Rows from block 10 of a small self-supervised image encoder, named by matrix and row number. Rows with one number belong to one channel. Each number is 128 + 24 x the weight over its row's rms, rounded and kept within 0 to 255. All counts start at 0.
After each channel's rows are labels from the 100 images, of 14976, where the channel reaches its highest value: "patch colour" is the nearest of a few named colours to the mean colour under the peak. Only what is clearly more common there than usual is listed. The data: photos of arthropod specimens (BIOSCAN-5M).
# convs1: 3x3 conv (model.blocks.10.convs.1.weight, 112x112x3x3, each kernel summed), inputs 0-111
# convs2: expand pointwise conv (model.blocks.10.convs.2.weight, 448x112x1x1, transposed), outputs 0-149

convs1.65 [121 147 115 103 122 105 102 108  82 231  94 146 115 162 108 146 157 151 146 127 103 149 146 126 118 127 177  98 130 153 143 112 152 115 166 126 110 133 105 153 146 135 122 116 135 109 116 112 143 168 131 154 148 130 140 151 148  91 149 124  80 105 138 115 102 122 141  94  95 136 120 144 131 130 118 118  92 138 102 100 119 138 157 127 109 135 122 112 140 120 134 107 103 105 137 215 128  81 141 143 155 144 133 136 131 106 129 162 131 126 118 104]
convs2.65 [153 123 156 118 141 147 161 143 116 126 157 115 136  46 140 142  79 114 133 201 122 126 116 132 122 154 122 131 135 139 133 122 113 113 118 148 132 143 122 124 143 143 139 114 135 132 161 129 194 110 144 129 101 136  92 162  92 121 145 154 106 144 129 134 114 136 126 136 118 128  73 141 140 107 134 145 117 120 155 148  77 139  67 107  67 128 172 125 116 137 139 127 129 163 124 174  91 125 109 126 136  87 101 130 137 124  76 130  80 130 127 131  97 122 124 114 140 137 134 125 158 137 132 124 145 133  98 125  87  95 175 106 148 111 156 128 117 133 133 110 100  86 164 126 135 130 139 132 141 135]
patch colour: grey

convs1.54 [119 163 144 146 128 117 140 167 120 203 160 149  92 150  81 155 109 142 149  96 108 108 134 114 113 130 109  99 202 112 154 114 105 126 125  63 150 127 161 109 103 122 148 120 136 134 129 128 158 148  94 116 130 119 153 136 114 107 106 143 131 115 125 113  69 118 114 162 134 123 112 102 117 106 129 108 142 113  85 138 113 121 128  72 112 137 148 110  97 121 163 154 117 120 114 117 151 120 131 108 107 109 116 143 151 153 142 132  90  80 126 114]
convs2.54 [133 127  91 123 156 116 183 119 108 125 146 176 121 125 102 186 120 125 124  90  94 102 122 154 120 168 128 121 146 135 122 110 141 112 133  77 129 148 143 139 115 169 126 162 157 129 124 154 130 126 105 121 123 127 103 187 188 127 131 159 146 145 125 133 146 136 129 123 156 134  99 129 120 141 121 119 128  93 118 142 156 130 120 106  76 107 165 150 119 131  70 122 136 142 138 100 120  77 132 135 140 146 123 133 136 130 160 118 167 133 125 125 125 117 130 127 146 135 146 134 192 131 118 125 116 139 124 138 171 146 144  99 169 117 125 132 116 125 126 133 115 139  82 120 141 191 121 117 127 205]
patch colour: brown; grey

convs1.101 [118 116 124 116 130 161 143 143 136 248  99 155 178 144 111 142 126 128 144 130 122 126 127 129 109 154 122 114 100 101 125 107 124 132 106 130 126 126 121 146 114 146 119 113 140 103 135 132  98 121 126 124 140 111 127 128 138  99 154 111 108 122  91 126 150 116 169 175  99 159 126  96 102 124  94 116  84 107 143 125 127 130 101 118 144 141  98 134 144 111 130 113  86  58 145 171 122 115  79 134 152  82 134 124 132  92 153 114 113 112 144 118]
convs2.101 [149 121 131 126 136 129 144  57 145 127  90 127 107 131  39 126 134 110 125  98 122 119 114 124 124  96 121 130 147 123 131  95 103 161 123 172 129 150 114 135 141 131 127 150 136 129 127 136  86 117 103 127 157 115  82 147 134 155 135 163 145 124 143 135 137 126 120 134 128 121  74 114 129 120 137 125  83  97 166 120 164 132  97 149 126 122 211 128  78 131 107 125 125 131 129 122 131 112  99 127 138 144  83 127 129 116  91 125  87 124 118 126 184 122 129 127  78 140 138 152 189 148 131 137 135 130 168 151  87 114  97  81 151 124 137 112 103 128 127 147 148 133  51 135 109 141 119 110 111 127]
patch colour: brown; grey

convs1.55 [144 134 164 148 139 108  83 121 115  85 116  80 127 100 123 120 131 127 153 170 162 123 143 121 161 145 156 137 124 143 141 149 144 126 107 149 113 129 114  98 124 103 105 130 155 102 100 102 122 139 143 119  96 142 126 109 144 161 103 129 132  94 120 140 114 119 157 215 207 140 128 170 175 127 165 148 124  97 101 146 116 160 120 136 102 112 108 125 101  96 119 166 122 169 148 134 150 130 156 148 127 109 140 126 122 106 115 126 117  89 116 135]
convs2.55 [ 99 127 132 130 143 154  96 176 135 130 173 113 138 152  77 185 163 109 134 128 109 164 142  86 130 183 135 133 122 113 125 156 123  86 144 103 126 142 121  87 140 123 149 152 128 124 128  97 160 150 146 108 145 117 127 119 232 158 142 141 128 118 124 135 129 117 136 139 127 120  66 157 127 163 137 138 139 134 184  96  96 128 104 127 121 135 139 144 146 115  60 148 128 125 143  81 116  99 138 129 127 137 128 133 134 127 138 126 196 130 133 125 109  47 126 117 197 119 117 116  81 128 122 102 113 130 169 107 117 168 190 143 140 124 130 131 120 126 126 137 132 106 182 119 137 138 113  81 120 134]
patch colour: white

convs1.28 [161 129  99 123 122 163 100 114 149  61 114 115 108 132 152 132 122 118  91 171 149 105 129  95 126 160  59 142 117 111 108 113  94 105 130 111 170 110 125 108 145 120 124 133 125 184 133 114 131  98 164 141 171 154 116 155  72 158 144 156  59 113  98 140 129 141 135 113 153 115 141 116 112 134 141 112 165 110 116 123 152 125  79 126 149 123 130 119 140 155 121 151 135 126 154 141 118 151 112  92 136 125  98 118 125 129 111  88 114 145 111 153]
convs2.28 [131 138 131 135 132 147 126 172 145 134 163  92 187 137 156 101  99 141 139  44 136 133 149 142 137 165 134 130 111 112 132 135 133  69 126 135 127 111 138 180 136 166 136 119 143 122 128 141 156 144 110 138  90 152 187 105 155 152 141 181 129 122 124 133 122 134 141 128 106 120 132 203 138 119 129 109 144  72 169 110  96 132 122 164 155 126 140 119 149 120 154 138 123 134 135  80 112 133 124 122 155 155 148 123 123 133 117 131 121 123 131 123 136 141 130 134 163 119 153 134 213 130 125 139 127 133 143 136 117 145 141 119  92 110 133 117  93 132 132 139 118 125 100 131 120 173 107  94 102 117]
patch colour: grey

convs1.60 [146 109 111 136 116  99 175 150 113 112 113 127  98 155 180 104 130 161 138 139  95 135 114 113 142 130  94 139  89 136 117 118 171 140 160 157 130 122 123 108 121 126 117 138 110 106 127 104 127 112 124 117 121 117 124 121 126 115 128 110 120 104  97 102 123 119  94  67 110  76 122 164 106 105  61  99  91 167 164  76 160 142 136 192 141 130 136  63 117 132  93 152 126  99 133 108 114 137 138 142 126 104 125  98 136 117 123 127 132 152 112 122]
convs2.60 [128 132 117 130 140 141 125 152 157 130 158 154 140 153 119 135 169 147 135 144 106 116 146 118 123 102 132 123 117 129 130 119 130 124 126 125 128 118 136 130 128 105 135  63 147 129 115 138 195 154 147 126 131  61 196 137 132 117 120 114 105 122 136 123 133 128 122 124 107 146 130 131 121 145 122 126 129  34 142 165  31 129 115 134 109 129  87 100 139 131 159 110 127 122 117 140 104  91 136 129 125 112 120 126 130 132 139 126 166 126 125 129 121 177 135 124 165 124 120 113  80 123 130 121 133 127 161 108 117 137 118 166 115 146 134 123 142 130 128  55 145 116 117 115 121 102 123 118 132 135]
patch colour: grey

convs1.17 [180 133 165 170 158 128 127 122 104 187 114 142  87 113  79 108 107  88 106 143 123 166 165 144 144 144 200 191  90 103 132 108 110 140 179 117 141 132 128 141 138 129 129 120 129 145 138 126 120 155 119 111 114 134 156 129 113 136 166 124  86 112 138 105  82 118 139  81 100  92 120 108 150 128 115 114 125 122 127 142 132 130 126 112 108 104 108 107 121  91 107 107 108  90 140  97 117 129 136 151 139 175 138 148 146 140 125 126 135 111 125 142]
convs2.17 [132 131 111 131 103 139 126 129 139 127 163 167 105 172  90 123 161 108 135 124 120 113 139 109 128 102 131 118 123 115 132 103 123 101 172 125 130 106 123 165 135  86  97 134 131 129 142 137 136 125 213 125  89 117 143  59 115 139 123 151 115 136 131 132 181 140 135 130 176 141  83 146 133 121 134 140 167 125 104 107 109 135 161 143  87 145 133 163  31 128  81 142 126 167 152 131 136 113 102 125 101 165 107 123 127 137 128 131 149 130 128 124 159  79 126 114 150 131 120 161 159 113 125 115 130 125 106 136 158 156  76 114 106 120 136 131 133 125 126 134 123 151 160 123 174  96 137 163 199 141]
patch colour: grey

convs1.70 [ 88 141 157 124 145  91 158 139 126 138 136  89 139 100 162 108 131 180 164 118 122 118 120 126 157 103 121 138 139 123 120 100 164 135  79  40 127 150 168 106 185 143 135 133 110 156 108 114 145 142 119 132  97 105 134 119  84 114 129 120 112 118 126 102 181 125 144 132  93 136 120  78 125 110 140 127 141 146 114 104 103 131 148  97 103 151 107 105 113 124 133 159 121 111 109 121 160 141 110 113 145  76 144 111 133 114 174 122 118 114 153 139]
convs2.70 [122 134 110 132 145  71 130 153 153 130 105  97 157 128 104 186 109 142 131  83 115 144 111 110 132 100 127 126 120 126 124  58 127 164 130  98 127 118 122  90 127 135 158  65 142 123 106  84 117 146 103 130 108 112 111 134  69 129 127 120 134 136 123 122 149 127 122 123 123 135 110 116 126 127 118 144 184 109 131  91 140 122 171 142 124 149 148 140 130 133 158 126 128 137 124  84 133  83 135 128 142 127 112 128 125 127 129 142 203 126 128 129 145 120 131 138 114 144 137  80  68 135 127 143 137 131 149 154 131 138 107 128  96  92 111 119 106 133 133 150  90 133  92 131 102 129 149 147 179 170]
patch colour: brown; grey

convs1.31 [141 101 144 158 152  97 106 114 125 121  97  96 143 198 122 168 155 136 124 138 126 119 101 136 147 133 137 119 138 107 123 142  94 124 150  92 110 108  88 132 100 129 102  98 113 121  97  99 115 167 137 163 101 118 106 159 151 126 134 116 151 146 139 114 108 130  71 117  67 132 133 137  87 127 123 134  89 115 144 121 109 126 114 119 126 116 123  92  96 108 107 163 152 171 134 139 192 117 126 108 126 116 168 135 111  92  90 141 146 165 120  97]
convs2.31 [172 131 142 130 126  92 151 135 117 129 111  44 110 132 146 182  92  94 131  92 140 119 118  95 132 136 130 125 134 136 126 115 137 142 121 117 125 107 130 136 105 165 154 121 136 117 108 178 125  97  96 129 131 145 104 147 137 149 115 119 131 118 130 129 132  98 133 129 146 108 122 122 126 125 131 115 101  43  93 109 153 126 159 144 116 139 149  99 153 117 167 137 127 137 135  91 137 172 131 128 138 116 114 126 132 129 105 128 117 130 123 127 179 126 131 125 136 125 127 145 111 108 126 132 133 125 118 130 102 115 160 104 115 124 125 137 106 126 125  92  99 118  97 128  96 114 121 101 123 120]
patch colour: brown; grey

convs1.80 [149 154 117 126  97 104 147 163 115 126  92 103  63 112 143  72 131 130  92 141 123 118 113 103 113 119 107 122 126 130 117 117 156 140 154 166 137  91 127 147 144 120 155  95 136 115 122 102 114 122 126 121 129 127 149  77  65 138 198 151  90 132 124 101 120 127 111 120 100 116 121 113 121 131 145 111 108  86 167  86 113  94 121 140 151 146  93 158  86 153 120 136 143 102 163 143 109 166 130 146 129 156 129 127 120  97 159 137  98 118 118 111]
convs2.80 [102 130 164 128 108 137 129 160 137 126 135 162  81 130 148 154 105 106 131 125 114 132 145 160 131 174 132 125 115 125 128  36 142 107 121 151 128 125 118 195 133  86 137  74 129 129 136 144 144  81 153 136  96 104 142 168 113  97 131 154 112 125 127 131 116 127 125 129 107 116 157 169 130 133 127 133  86  95 108 153 148 129 126 154 116 123 170 115 134 128 171 124 128 134 134 147  94 106 119 126 123 120 120 126 127 131 119 123  81 126 118 131 141 182 124 124 116 129 131 124 121 139 129 127 152 113  55 171 127 104 157 109 144 125 128 131 112 126 127  31  38  96  78 123 120 148 108 137 110 130]
patch colour: grey

convs1.91 [109 137 126 109 142 104 154 110 103 115 114 125 150 155 157 156 155 138  96 100 121 123 138 100 120 132 142 133 157 134 132  63 159 124  95 105 100 110 143 152 156 142 132  67 122 110 100 107 122 127  98 145  57 122 138 112 148 154 145 145 129 119 187 117 139 112 146 102  85 108 155  85 141 116 115 123 128  75 158 125 141  97 114 160  79  92 112 110 142  99 103 117 119 125 122 140 118 113 171 118 121  78 129 133 137 136 151 111 114 130  96 130]
convs2.91 [111 132  81 130 118 152 100 137 132 135  69  75 105  94 184 158 132 184 130 123 110 161 124 115 127 148 132 127 128 124 132  92 137 199 145 124 129 138 127 107 110 124 128 121 124 128 131 125 108 135 137 130 137  98  94 142  47  66 133 134 146 146 132 134 137 122 130 128 144 150 119 131 131 146 132 134 200 136 110  82  44 130 159 160 129 114 158 140  99 135 136 134 127 153 121  74 110  94 147 128 148 104 103 125 128 131  86 133 211 127 140 128 121 126 129 123 134 124 126 126  73 141 124 102 126 119 179 132 154 124 166 158 110 131 134 116 121 126 126 147 152 126  73 134 113 120 141  60 149 163]
patch colour: brown

convs1.41 [112 141 120 115 133 155 160 124 155 110 147 121 159 145 170 118 121 141  90 108 129 118 124 216 175 137 119 132 127 107 111 120 105 111 119 111 131 141 118 164 147 143 146 137 128 151 129 153 147 123 151 120 200 125  86 133 132 107 147  76 116 130  98 129 121 117 118 133 142 143 109 158  90 113 142  99 165 118  85 120 129 121 116 133 124 107 120 142 171  62 124 129 102  57 125 119 132 133  96 114 131 106 112 149 125 126 168 131 167 140 128 129]
convs2.41 [145 123 127 128 178 100 128 108 151 135 106 105  65 129 108  53 145 104 134 118 135 151 144 130 128  72 133 126 135 132 131 155 150 143 111  95 128 155 128 171 133 118  95 120  94 119 100  78  88 129 115 123 159 146  90 105 109  57 116  91 187 144 130 134 145 143 132 130 114  98 137 116 133 134 129 156 124 113  89 162 113 133 183 125 190 128 147 125 130 120 135 141 128  68 155 171 131 179 129 128 144 110 144 130 129 126 108 134  98 128 135 129 123 159 114 118 128 115 128 115 201 145 112 115 112 125  69 152 125  93 101 101  99 111 103 125  94 121 120 100 140 136 152 126 136 127 135 145 145  55]
patch colour: brown; grey

convs1.49 [131 134 158 141 115 118 148  96 132  81 109  96 112  89 129 107 117 174  91  97 115 135 117 130 145 150 123 127 125 173 151 180 137 119 156 165 151 111  96 100 118 124 123 106 150 103 121 107 119 147 170 154 116 139 137 141  88 122 112 100 127 148 109 134 169 134 159 185 193 116 119 122 131 127 105 126 124 145 211 121 126 135  68 150 165 136 121 139 140 126 121 135 146 148 142 149 116 143 107 132 120 180 128 127 128 103 129 147 112 128 109 125]
convs2.49 [106 133 112 132  98 158 116 155 132 134 150 126 180 109  81 176 132 113 131 124 113 156 153 112 138 143 132 125 134 131 127  98 140 133 128 164 128 119 129 139 117 107 120 111 102 124 129 146 167 127 126 126 155 157 174 101 151 149 126 142  92 117 140 124 119 144 127 128 154 144 145 116 127 136 120 122 134 147 123 133  80 128  73 145 170 141  97 104 158 131 164 139 127  75 136 107 134 194 110 125 165 101 110 126 128 125 162 125   3 125 128 125 176 176 133 124 166 120 130 141 177 147 136 121 143 139 185 135 120 132  73 128 141 156 128 121 190 134 134 199 157  98  79 130 105 156 121 101 109 166]
patch colour: grey

convs1.58 [118 112 107 119 104 158  68 143 149 173 118 162 184 181 134 132 109  92  91 108 104 159 141 134  93 117  79 135  99 140 171 116 148 137 126  73 146 116 139 118  97 116 135 144 143 136 138 139 127 120 116  80  74 115 107 140  85 149 145 122 120 129 112 118 121 139 128 132  53 122 130 141 156 116 149 116 131 123 143 118 130 110 102 115 105 131 111 104  92 127 166 125 114 133 154 158 140  73 129 135 111 145 140 124 121 148 129 133 161 123 117 106]
convs2.58 [114 127 122 125 133  52 127 146  95 122 154 115 152 123 170 146 147 115 125 180 156  67 100 182 126 145 122 133 128 133 132 110 143 166 167 149 128 108 133 139 125 133 132 120 140 132 151 147 118 161 178 126 132 145 124 150 199 107 128 137 156 125 128 126 130 115 125 128 120 132 110 190 129 127 125 121 148 106 123 111 157 127 129 111  81 114 138  99 119 110 103 124 124 156  88 117 165 139  91 124 129 120 144 122 121 128 120 127 145 124 123 122  49 113 119 139 147 135 101 139  96 129 131 124 109 128 143 134 106 129 136 229 104 118 134 123 161 129 129 178 163 117 111 132  94 115 120 113 100 183]
patch colour: grey

convs1.82 [159 136 148 143 113  76 148 122 133 127  76  67 167 127 121 134 118 154 137 141 114 124 133 155 150 121  90 122 112 140 148  90 127 150 144  93 132 143 166 132 135 115 116 152 125 144 209 163 113 124 144 122 126 102  92  93 135 151 116 113 108 112  71  90 152 129 125 166 138 184 135 120 105 116  84 108 144 107 127 128  77 135 121 102  96 119 136 118 142 118 124 135 118  85 130 150 110 113 141 137 127 131 101 135 135 120 138  94 135 181 137 123]
convs2.82 [120 130 164 129 146 133  88 131 129 135  99 139 163 141  92  98 127 130 121 120 125  89 124 137 130  68 134 127 118 139 131 157 151 139 122 138 131 143 137 127 166 110 159 142 155 120 149 125 111 137 105 131 157 119  79 157  97  84 108 127 120 100 120 122 137 135 133 127 123 121  88 100 134 121 131 135  71 135  81 132  98 123 127 161 239 144 110 136 135 118 182 123 125 136 130 146 106 169 159 128 141 123 139 128 129 122 137 131 209 128 118 122 112 102 130 155  90 121 139 116 105 141 139 128 138 130 123 132 113 131 151 101 145 151 125 132 108 130 132 103  95 104 204 130 112 132 119 170 161 170]
patch colour: grey

convs1.25 [149 139 119 127 138  97  77 158 128 200 107 181 165 134 110 133 104 101  64 107 131 152 145 125 129 113 108 151 114 139 131  78 133 143  81  86 162 121 141 109 115 127 140 120 182 132 176 154 136 133 113 116 134 133 162 122 119 107 149 104 154 162  99 117 121 138 111 125 107 144 108  95 149 142 109 118 116 139 136 146 123 131 129 101 115 139 134 132 106  97 138  87 131  97 121 119  79 135 102 134 125  52 124 147 126 152 133 121 128 139 145 138]
convs2.25 [197 132 191 128 111 110 101 126 113 129 101 134  93  96 148 171 153 163 133 105  86 137 141 147 121  92 126 128 115 111 130 113 139 177 150 148 128 151 126 113 120  72  96 117 163 130 134 138  89 178 145 135  99  71  83 124 106 194 128 147 104 137 128 134 136 121 127 124 148 124 109 157 127 133 128 112  66  73 136 100 153 123  98 146 111 119 184 106 116 116 105 140 131 152 127 153 130 106 133 131 103 154 112 129 126 127 111 137 113 134 138 134 171 172 135 134  84 126 102 130 146 117 131 142 136 115 107 137 159 116 112 163 163 151 117 125  69 125 125 120  54 132  35 134 135 110 138 142 146 145]
patch colour: brown; black

convs1.88 [ 85 122 193 162 183 126 129 160 164 133 106 107 126 151 121 139 115 106 120 101 141 183 151 158 156 133 180 129 151 134 129  87 108 122 135 129 124 126 136 150 106 140 144 137 110 124  82 128 131 230 122 144 131 126 132 115 119 115 135 102 125 150  92 124 111 135  93 133 123  91 131 125 101 112 149 117 127 165 129 119 101 131 129 115  96 116  95 135 158 105 137 109 112 106 104 128 114 139 109 171 164  96 141 163 138 125 154 114 147 112 127 143]
convs2.88 [110 110 112 121 173  93 117 100 112 121 113 161  86  93 128 106 187 122 122 132 102 114  94  39 111 127 120 133 104 131 134  88 153 146 161 118 127 123 103 127 115 114  71  76 112 120 128  93 155 177 119 126 141 115 146 168 165  94 129 120 145 123 125 132 137 138 135 132 168 136 100 120 135 122 127 131 123  81 160 126  85 128  99 122 176 108 142 102  69 127  99 120 129 138 124  88 128 190  98 132 128 100 123 131 135 133 136 140 111 134 133 130 208 124 116 154  85 143 135 124 105 125 127  97 135 123  92 134 136 107  89  62 155 107 139 143  55 127 129  82 120 133 105 128 126  75 116 142 183 118]
patch colour: brown

convs1.110 [141 146 132 107 125 135 146 144 120 192 104 153 153 135 120 104 140 161 135 133 140 127 137  98 142 144 113 132 117  89 131 151 161 134 109 104 133 125 141 122 111 135 124 120 155 129 130 152 125 120  99 138 146 121 144 144  86 106  92 111  97 121  74 111 158 117 104 131  99 171 140 161 139 154 141 151 187 135 120 127 154 154 153 133  91 137 118  72  67  40 134 130 150 137 126 129 144 115 164 124 124 119 157 125 147 145 183 132 133 138 157 122]
convs2.110 [166 126 126 124 124  67 141 140 118 127 124 109 154 122  77  37 110 175 126 162 137 121 130 152 128 115 127 127 118 137 126 170 116 173 111 115 126 108 118  63 127 169 112 166 122 121 112 127 150 129 133 122 137  98 101  46 108 133 123 140 100 128 122 123 137 133 124 128 147 126 154 125 131 130 132 124  31 156 144 143 164 131  94 141 140 148 190  95 124 135 154 136 129  96 119 101 126 190 128 130 134 107  58 129 131 127 123 132  73 129 126 132 101 131 115 112 122 129 109 134 131 122 132 134 122 111 146 101 127 154  10 187 120 142 107 125 148 128 128 149 106 141  64 129 126 140 123 116  95 104]
patch colour: brown; grey

convs1.85 [102 105 113 120 127 116  91  92 140 157 115  82  64  99 190 114 132 168 171 151 155 114 103 108 110 117 183  98 146 119 127 105 105 112 147 100 124 148 101 160 118 101 133 148 121 109 138 129 117 131 119 126  96 106 113 128 182 133  74 113 141 146 154 109 114 107 122 131 126 117 124 146 108 123 120 129 130 142 175 124 115 194  85  99 155 116 154 125 159 110 108 119  83 113 143 137 132 146 120 136 124 113 123 112 142 125 158 118 173 128 134 138]
convs2.85 [ 93 126 125 129 154 142 100 166 156 128 126 153 119 126 143  53 129 134 125 151 135 112 128 152 124 107 127 137 139 136 128 173 163 134 129 127 127 141 131 119 107 116 111 125 148 126 129 147  99  92 154 133 152 156 161 171 133 132 127  75 118 125 117 130 119 109 123 127 143 122 144 171 126 105 127 133  45 185 106 105 126 125 134 123  26 141 154  98 115 132  92 119 127 146 133 146 129 128 118 125 119 120 171 127 128 127 135 135 163 126 134 128 173 116 132 133 101 138 134 138 100 127 135 137 127 127  97 121 135 101 220 151 154 135 140 144  88 130 130 145 108 175 195 125 151 107 129  79 159  98]
patch colour: grey

convs1.50 [114 127 119 112 104 124  84 164  68 142 110  92 117 108 120 151 135 128  86 129 138 145 142  99 131 107 149 143  99 183 146 120 193 132 125  99 123  99 144 123 138 121 144 107 125 116 137 145 123 124  66 125 147  98 131 111  91 133 146 121 126 100 143 116 111 115  82  98  88  86 115  44 113 114 110 122  75 116 127 122 116 119 168 135 132 139 120 164 137 140 130 133 140 114 170 178 115 125 123 110 125  94 123 118 124 126 123 125 103 123 110 118]
convs2.50 [144 120 129 126 124 116 153 188 119 124 128  95 134 112 153 112 156 146 119 135 113 104 135 106 127 164 127 123 134 115 127 114 139 156 119 137 128 137 121  89 143  95 139  97 141 129 135  90 146 145 156 123 121  58 158 108  89  95 133 148 108 131 128 129 130 118 128 129 110 132 149 115 136 134 133 134 165 190 100 126  81 128 121 115 116 111 148 112 138 130 133 140 129 152 122 134 106 105 151 127 115 127 129 130 130 132 143 130 232 130 138 129 134 121 129 122 141 120 132 109 105 126 126  89 109 124 171 148 132 113 141 174 136 126 133 140 159 125 123 108 168 117  77 139 152 147 132 149 142 151]
patch colour: brown

convs1.16 [146 138 160 156 144  67 136 120 108 137 117 126 112 187 126  99 187 118 161 137 136 138 138 127 125 126 123 112 122 135  93 143 114 132 136 130 128 116 121 111 155 141  98  90 147 119 119 111 118 103 102 111  65 118 141 114 136 158 178 167 125 134 154 137  91 109 100 104 105 135 112 116  94 128 133 158 143  78  90 129 129 105 119 146  99 120  96 175 141 142 130 161 130 124 176 161 157 100 130 124 142 115 178 138 149  95  87 132 106 122 112 106]
convs2.16 [208 131 134 129 118  67 112 190 149 127 135  94 134 119 123 106 120 130 127 121 154 137 141 148 131 128 126 128 132 119 126 130 118 128 117 155 125 136 123 115 133 123 126  86 127 125 128 110 101 127 163 140 136 105  72 115 138 122 119 140 138 130 134 124 146 132 123 123 128 127  74 154 125 138 126 130 110 111 102 155 153 123 121 150 101 132  94 135 152 116 137 112 127 142 143 142  86 120 115 128  82 156 108 128 120 133 156 130 142 126 132 128 137 137 130 134  97 129 119  90 117 123 130 164 126 125 122 136 105 141 184 101 120 147 136 130 100 126 128 113  19 118  43 131 137 114 131 134 162 144]
patch colour: grey

convs1.42 [ 80  90  95 114 102  89 136 123 117 158  87 125 118 155 130 100 152 148 103 121 134 134 119 118 116 150 143 117 130 110 136  84 163 135  93 133 147 119 109 108  91 140  84 130 131 105 119 110 120  94  71 102  98 132 114  94 139 145 176 105  60 156 161 140 150 137 109 116 140  84 129 125 116 123 134 105 101 108 146 114 110 117  90 112  77 122 147 108 120 133 154  90 126 155 157 154 114 126 139 160 134 156 131 112 133 134  84 140  96 155 115 149]
convs2.42 [194 131 126 124 112  90 129 160 125 127  88 144  97  82 139 218 151 142 127 103 165 140 117 164 127 102 125 132 129 133 129  52 109 157 129 122 126  95 134 121 113 135 138  64 106 128 133  89 129 128 117 121 141  26 131  87  98 117 128 139 119 133 134 128 131 119 128 125 144 113 164  90 118 120 126 142 163 124 119 122  65 121 118 137 144 125  97 126 127 121 141 138 126 133 111 127 128  79 119 127 152  88 114 123 123 122 111 123 230 126 120 125 149 166 134 135 134 119 134 120  47  98 130 118 133 126 163  92 121 155 110 145 107 121 136 140 114 126 127 160 162 163  99 131 147 120 160 126 128 150]
patch colour: brown; grey

convs1.103 [112 107 138 124 136 112 125 118 104 241 108 182 186 124 122 120 143 142 144 151 135 110 134 110 136 130 141 131 110 122 132 151 157 120 148 111 126 145 113 154 128 123 134 133 144 149 114 118 115 151 147 164 186 107 149 134 100  90 104 110  54 108  70 116 125 122 122  97 101 115 130 139  90 115 107 121 130 149 162 135 153 151 159  94 144 130 119 139 123 153 118 110 136  97 144 150 123  86 108 132 128 101 132 122 127 114 135 159 110 121 122 122]
convs2.103 [ 85 120 108 127 146 170 138 128 137 123 178 108  85 133 130 210 103 144 119 167 149 105 129 134 126  96 120 129 145 136 127 116 139 149 136 156 128 112 143 147 193 134 123  96 139 132 148  96  72 149 122 135 149 138  91 116 141 111 139 176 147 128 130 119 149 129 127 132 138 124 120 132 124 107 119 116 169 126 116 156 106 126 157 137 154 103  50 165 112 135 123 118 131 133 129 175 154  74 114 130  92 114 141 130 117 129 139 114 122 129 118 131  80 130 116 152 116 136 109 153 130 130 124 129 129 130 144 111  90 130 112 132 138 120 145 111 141 129 129 157 138 114 133 118 108 140 124 193 138  75]
patch colour: grey