Weights of a small self-supervised image encoder.
Model: arch resnet_bottleneck, depths [6, 6, 6].
Training: muon at rate 0.027, 6200 steps, batches of 64.
Data: trained on photos of arthropod specimens (BIOSCAN-5M), 195000 training examples, 2.0 epochs.
Rows from block 3 of a small self-supervised image encoder, named by matrix and row number. Rows with one number belong to one channel. Each number is 50 + 12 x the weight over its row's rms, rounded and kept within 0 to 99. All counts start at 0.
After each channel's rows are labels from the 100 images, of 14976, where the channel reaches its highest value: "responds to" is what is common among them. Only what is clearly more common there than usual is listed. The data: photos of arthropod specimens (BIOSCAN-5M). In brackets: how many of the 100.
# convs1: 3x3 conv (model.blocks.3.convs.1.weight, 64x64x3x3, each kernel summed), inputs 0-63
# convs2: expand pointwise conv (model.blocks.3.convs.2.weight, 256x64x1x1, transposed), outputs 0-51

convs1.61:54 42 79 28 49 52 65 69 32 56 26 55 50 50 42 35 39 53 47 53 52 48 29 39 46 33 45 52 48 65 44 41 33 51 49 55 61 63 40 55 35 39 38 35 54 45 43 55 61 44 35 43 42 40 36 39 42 46 29 80 44 62 29 44
convs2.61:52 49 57 49 43 47 60 42 52 50 75 52 51 65 33 55 43 51 51 36 48 54 54 51 43 52 58 35 58 54 45 71 58 60 47 69 52 48 35 42 39 72 42 50 51 60 62 47 51 46 55 30
responds to: class Arachnida (25)

convs1.26:57 65 41 46 43 30 51 77 46 51 42 39 37 60 56 52 51 50 59 40 40 66 56 57 50 48 47 34 33 50 65 43 47 49 50 61 58 64 49 63 08 34 61 36 53 42 37 32 61 63 47 53 55 46 34 51 57 39 55 80 63 34 56 48
convs2.26:52 49 47 57 70 48 72 50 48 41 53 72 50 54 49 71 59 49 54 55 50 59 42 49 59 50 44 53 36 47 59 49 36 43 51 34 55 53 54 48 44 54 41 48 48 44 55 51 53 42 46 64
responds to: order Hymenoptera (48)

convs1.0:53 35 68 43 45 44 19 50 34 59 43 39 48 27 49 63 43 52 46 47 39 55 39 69 41 36 52 45 46 49 45 45 54 38 39 54 59 35 54 40 49 30 51 46 50 16 55 51 76 57 44 68 82 40 51 50 42 43 41 64 66 42 45 36
convs2.0:50 50 51 67 65 43 45 51 51 45 51 56 50 43 45 47 20 50 51 22 47 14 17 49 42 50 45 57 63 52 48 38 55 42 53 67 65 54 46 48 45 42 56 47 50 66 52 53 50 54 60 33
responds to: order Hymenoptera (41)

convs1.4:54 46 47 52 42 34 41 61 61 64 20 81 46 53 32 53 41 33 59 21 36 37 46 48 45 48 31 44 48 61 59 40 34 57 48 46 71 58 43 60 40 62 53 55 35 57 47 61 56 57 37 49 50 52 84 50 46 46 56 54 58 64 46 64
convs2.4:50 52 41 63 60 55 44 40 49 53 40 41 53 80 66 22 64 52 51 36 53 56 40 52 46 50 61 38 27 45 47 59 67 57 54 57 69 64 54 59 71 62 45 56 55 62 60 54 52 36 35 55
responds to: order Hymenoptera (43)

convs1.6:54 53 45 33 42 59 42 55 30 57 43 80 60 52 45 39 46 56 35 65 61 51 38 41 51 44 55 47 51 50 53 49 45 56 40 65 50 37 55 51 87 87 54 75 45 50 48 49 39 52 32 53 36 57 83 57 49 51 52 59 54 58 53 54
convs2.6:52 47 53 38 70 46 38 55 51 46 82 68 47 61 31 41 57 48 51 54 48 44 99 48 53 49 53 63 72 47 45 58 43 42 48 34 71 57 57 48 64 26 65 51 45 50 52 46 52 51 51 18
responds to: order Hymenoptera (57)

convs1.7:56 54 50 59 55 49 47 41 63 35 43 68 59 32 32 29 60 35 70 39 40 65 60 48 38 48 55 58 36 41 40 42 41 72 58 42 67 31 39 70 50 48 49 52 37 65 72 51 52 61 16 34 53 58 59 35 46 34 48 50 44 52 39 45
convs2.7:51 49 54 36 28 49 34 44 48 45 40 40 50 68 64 32 52 50 50 55 50 63 44 51 50 50 54 32 68 30 43 38 54 56 37 65 43 56 44 41 50 51 36 45 48 25 50 51 53 60 60 44
responds to: order Hymenoptera (59)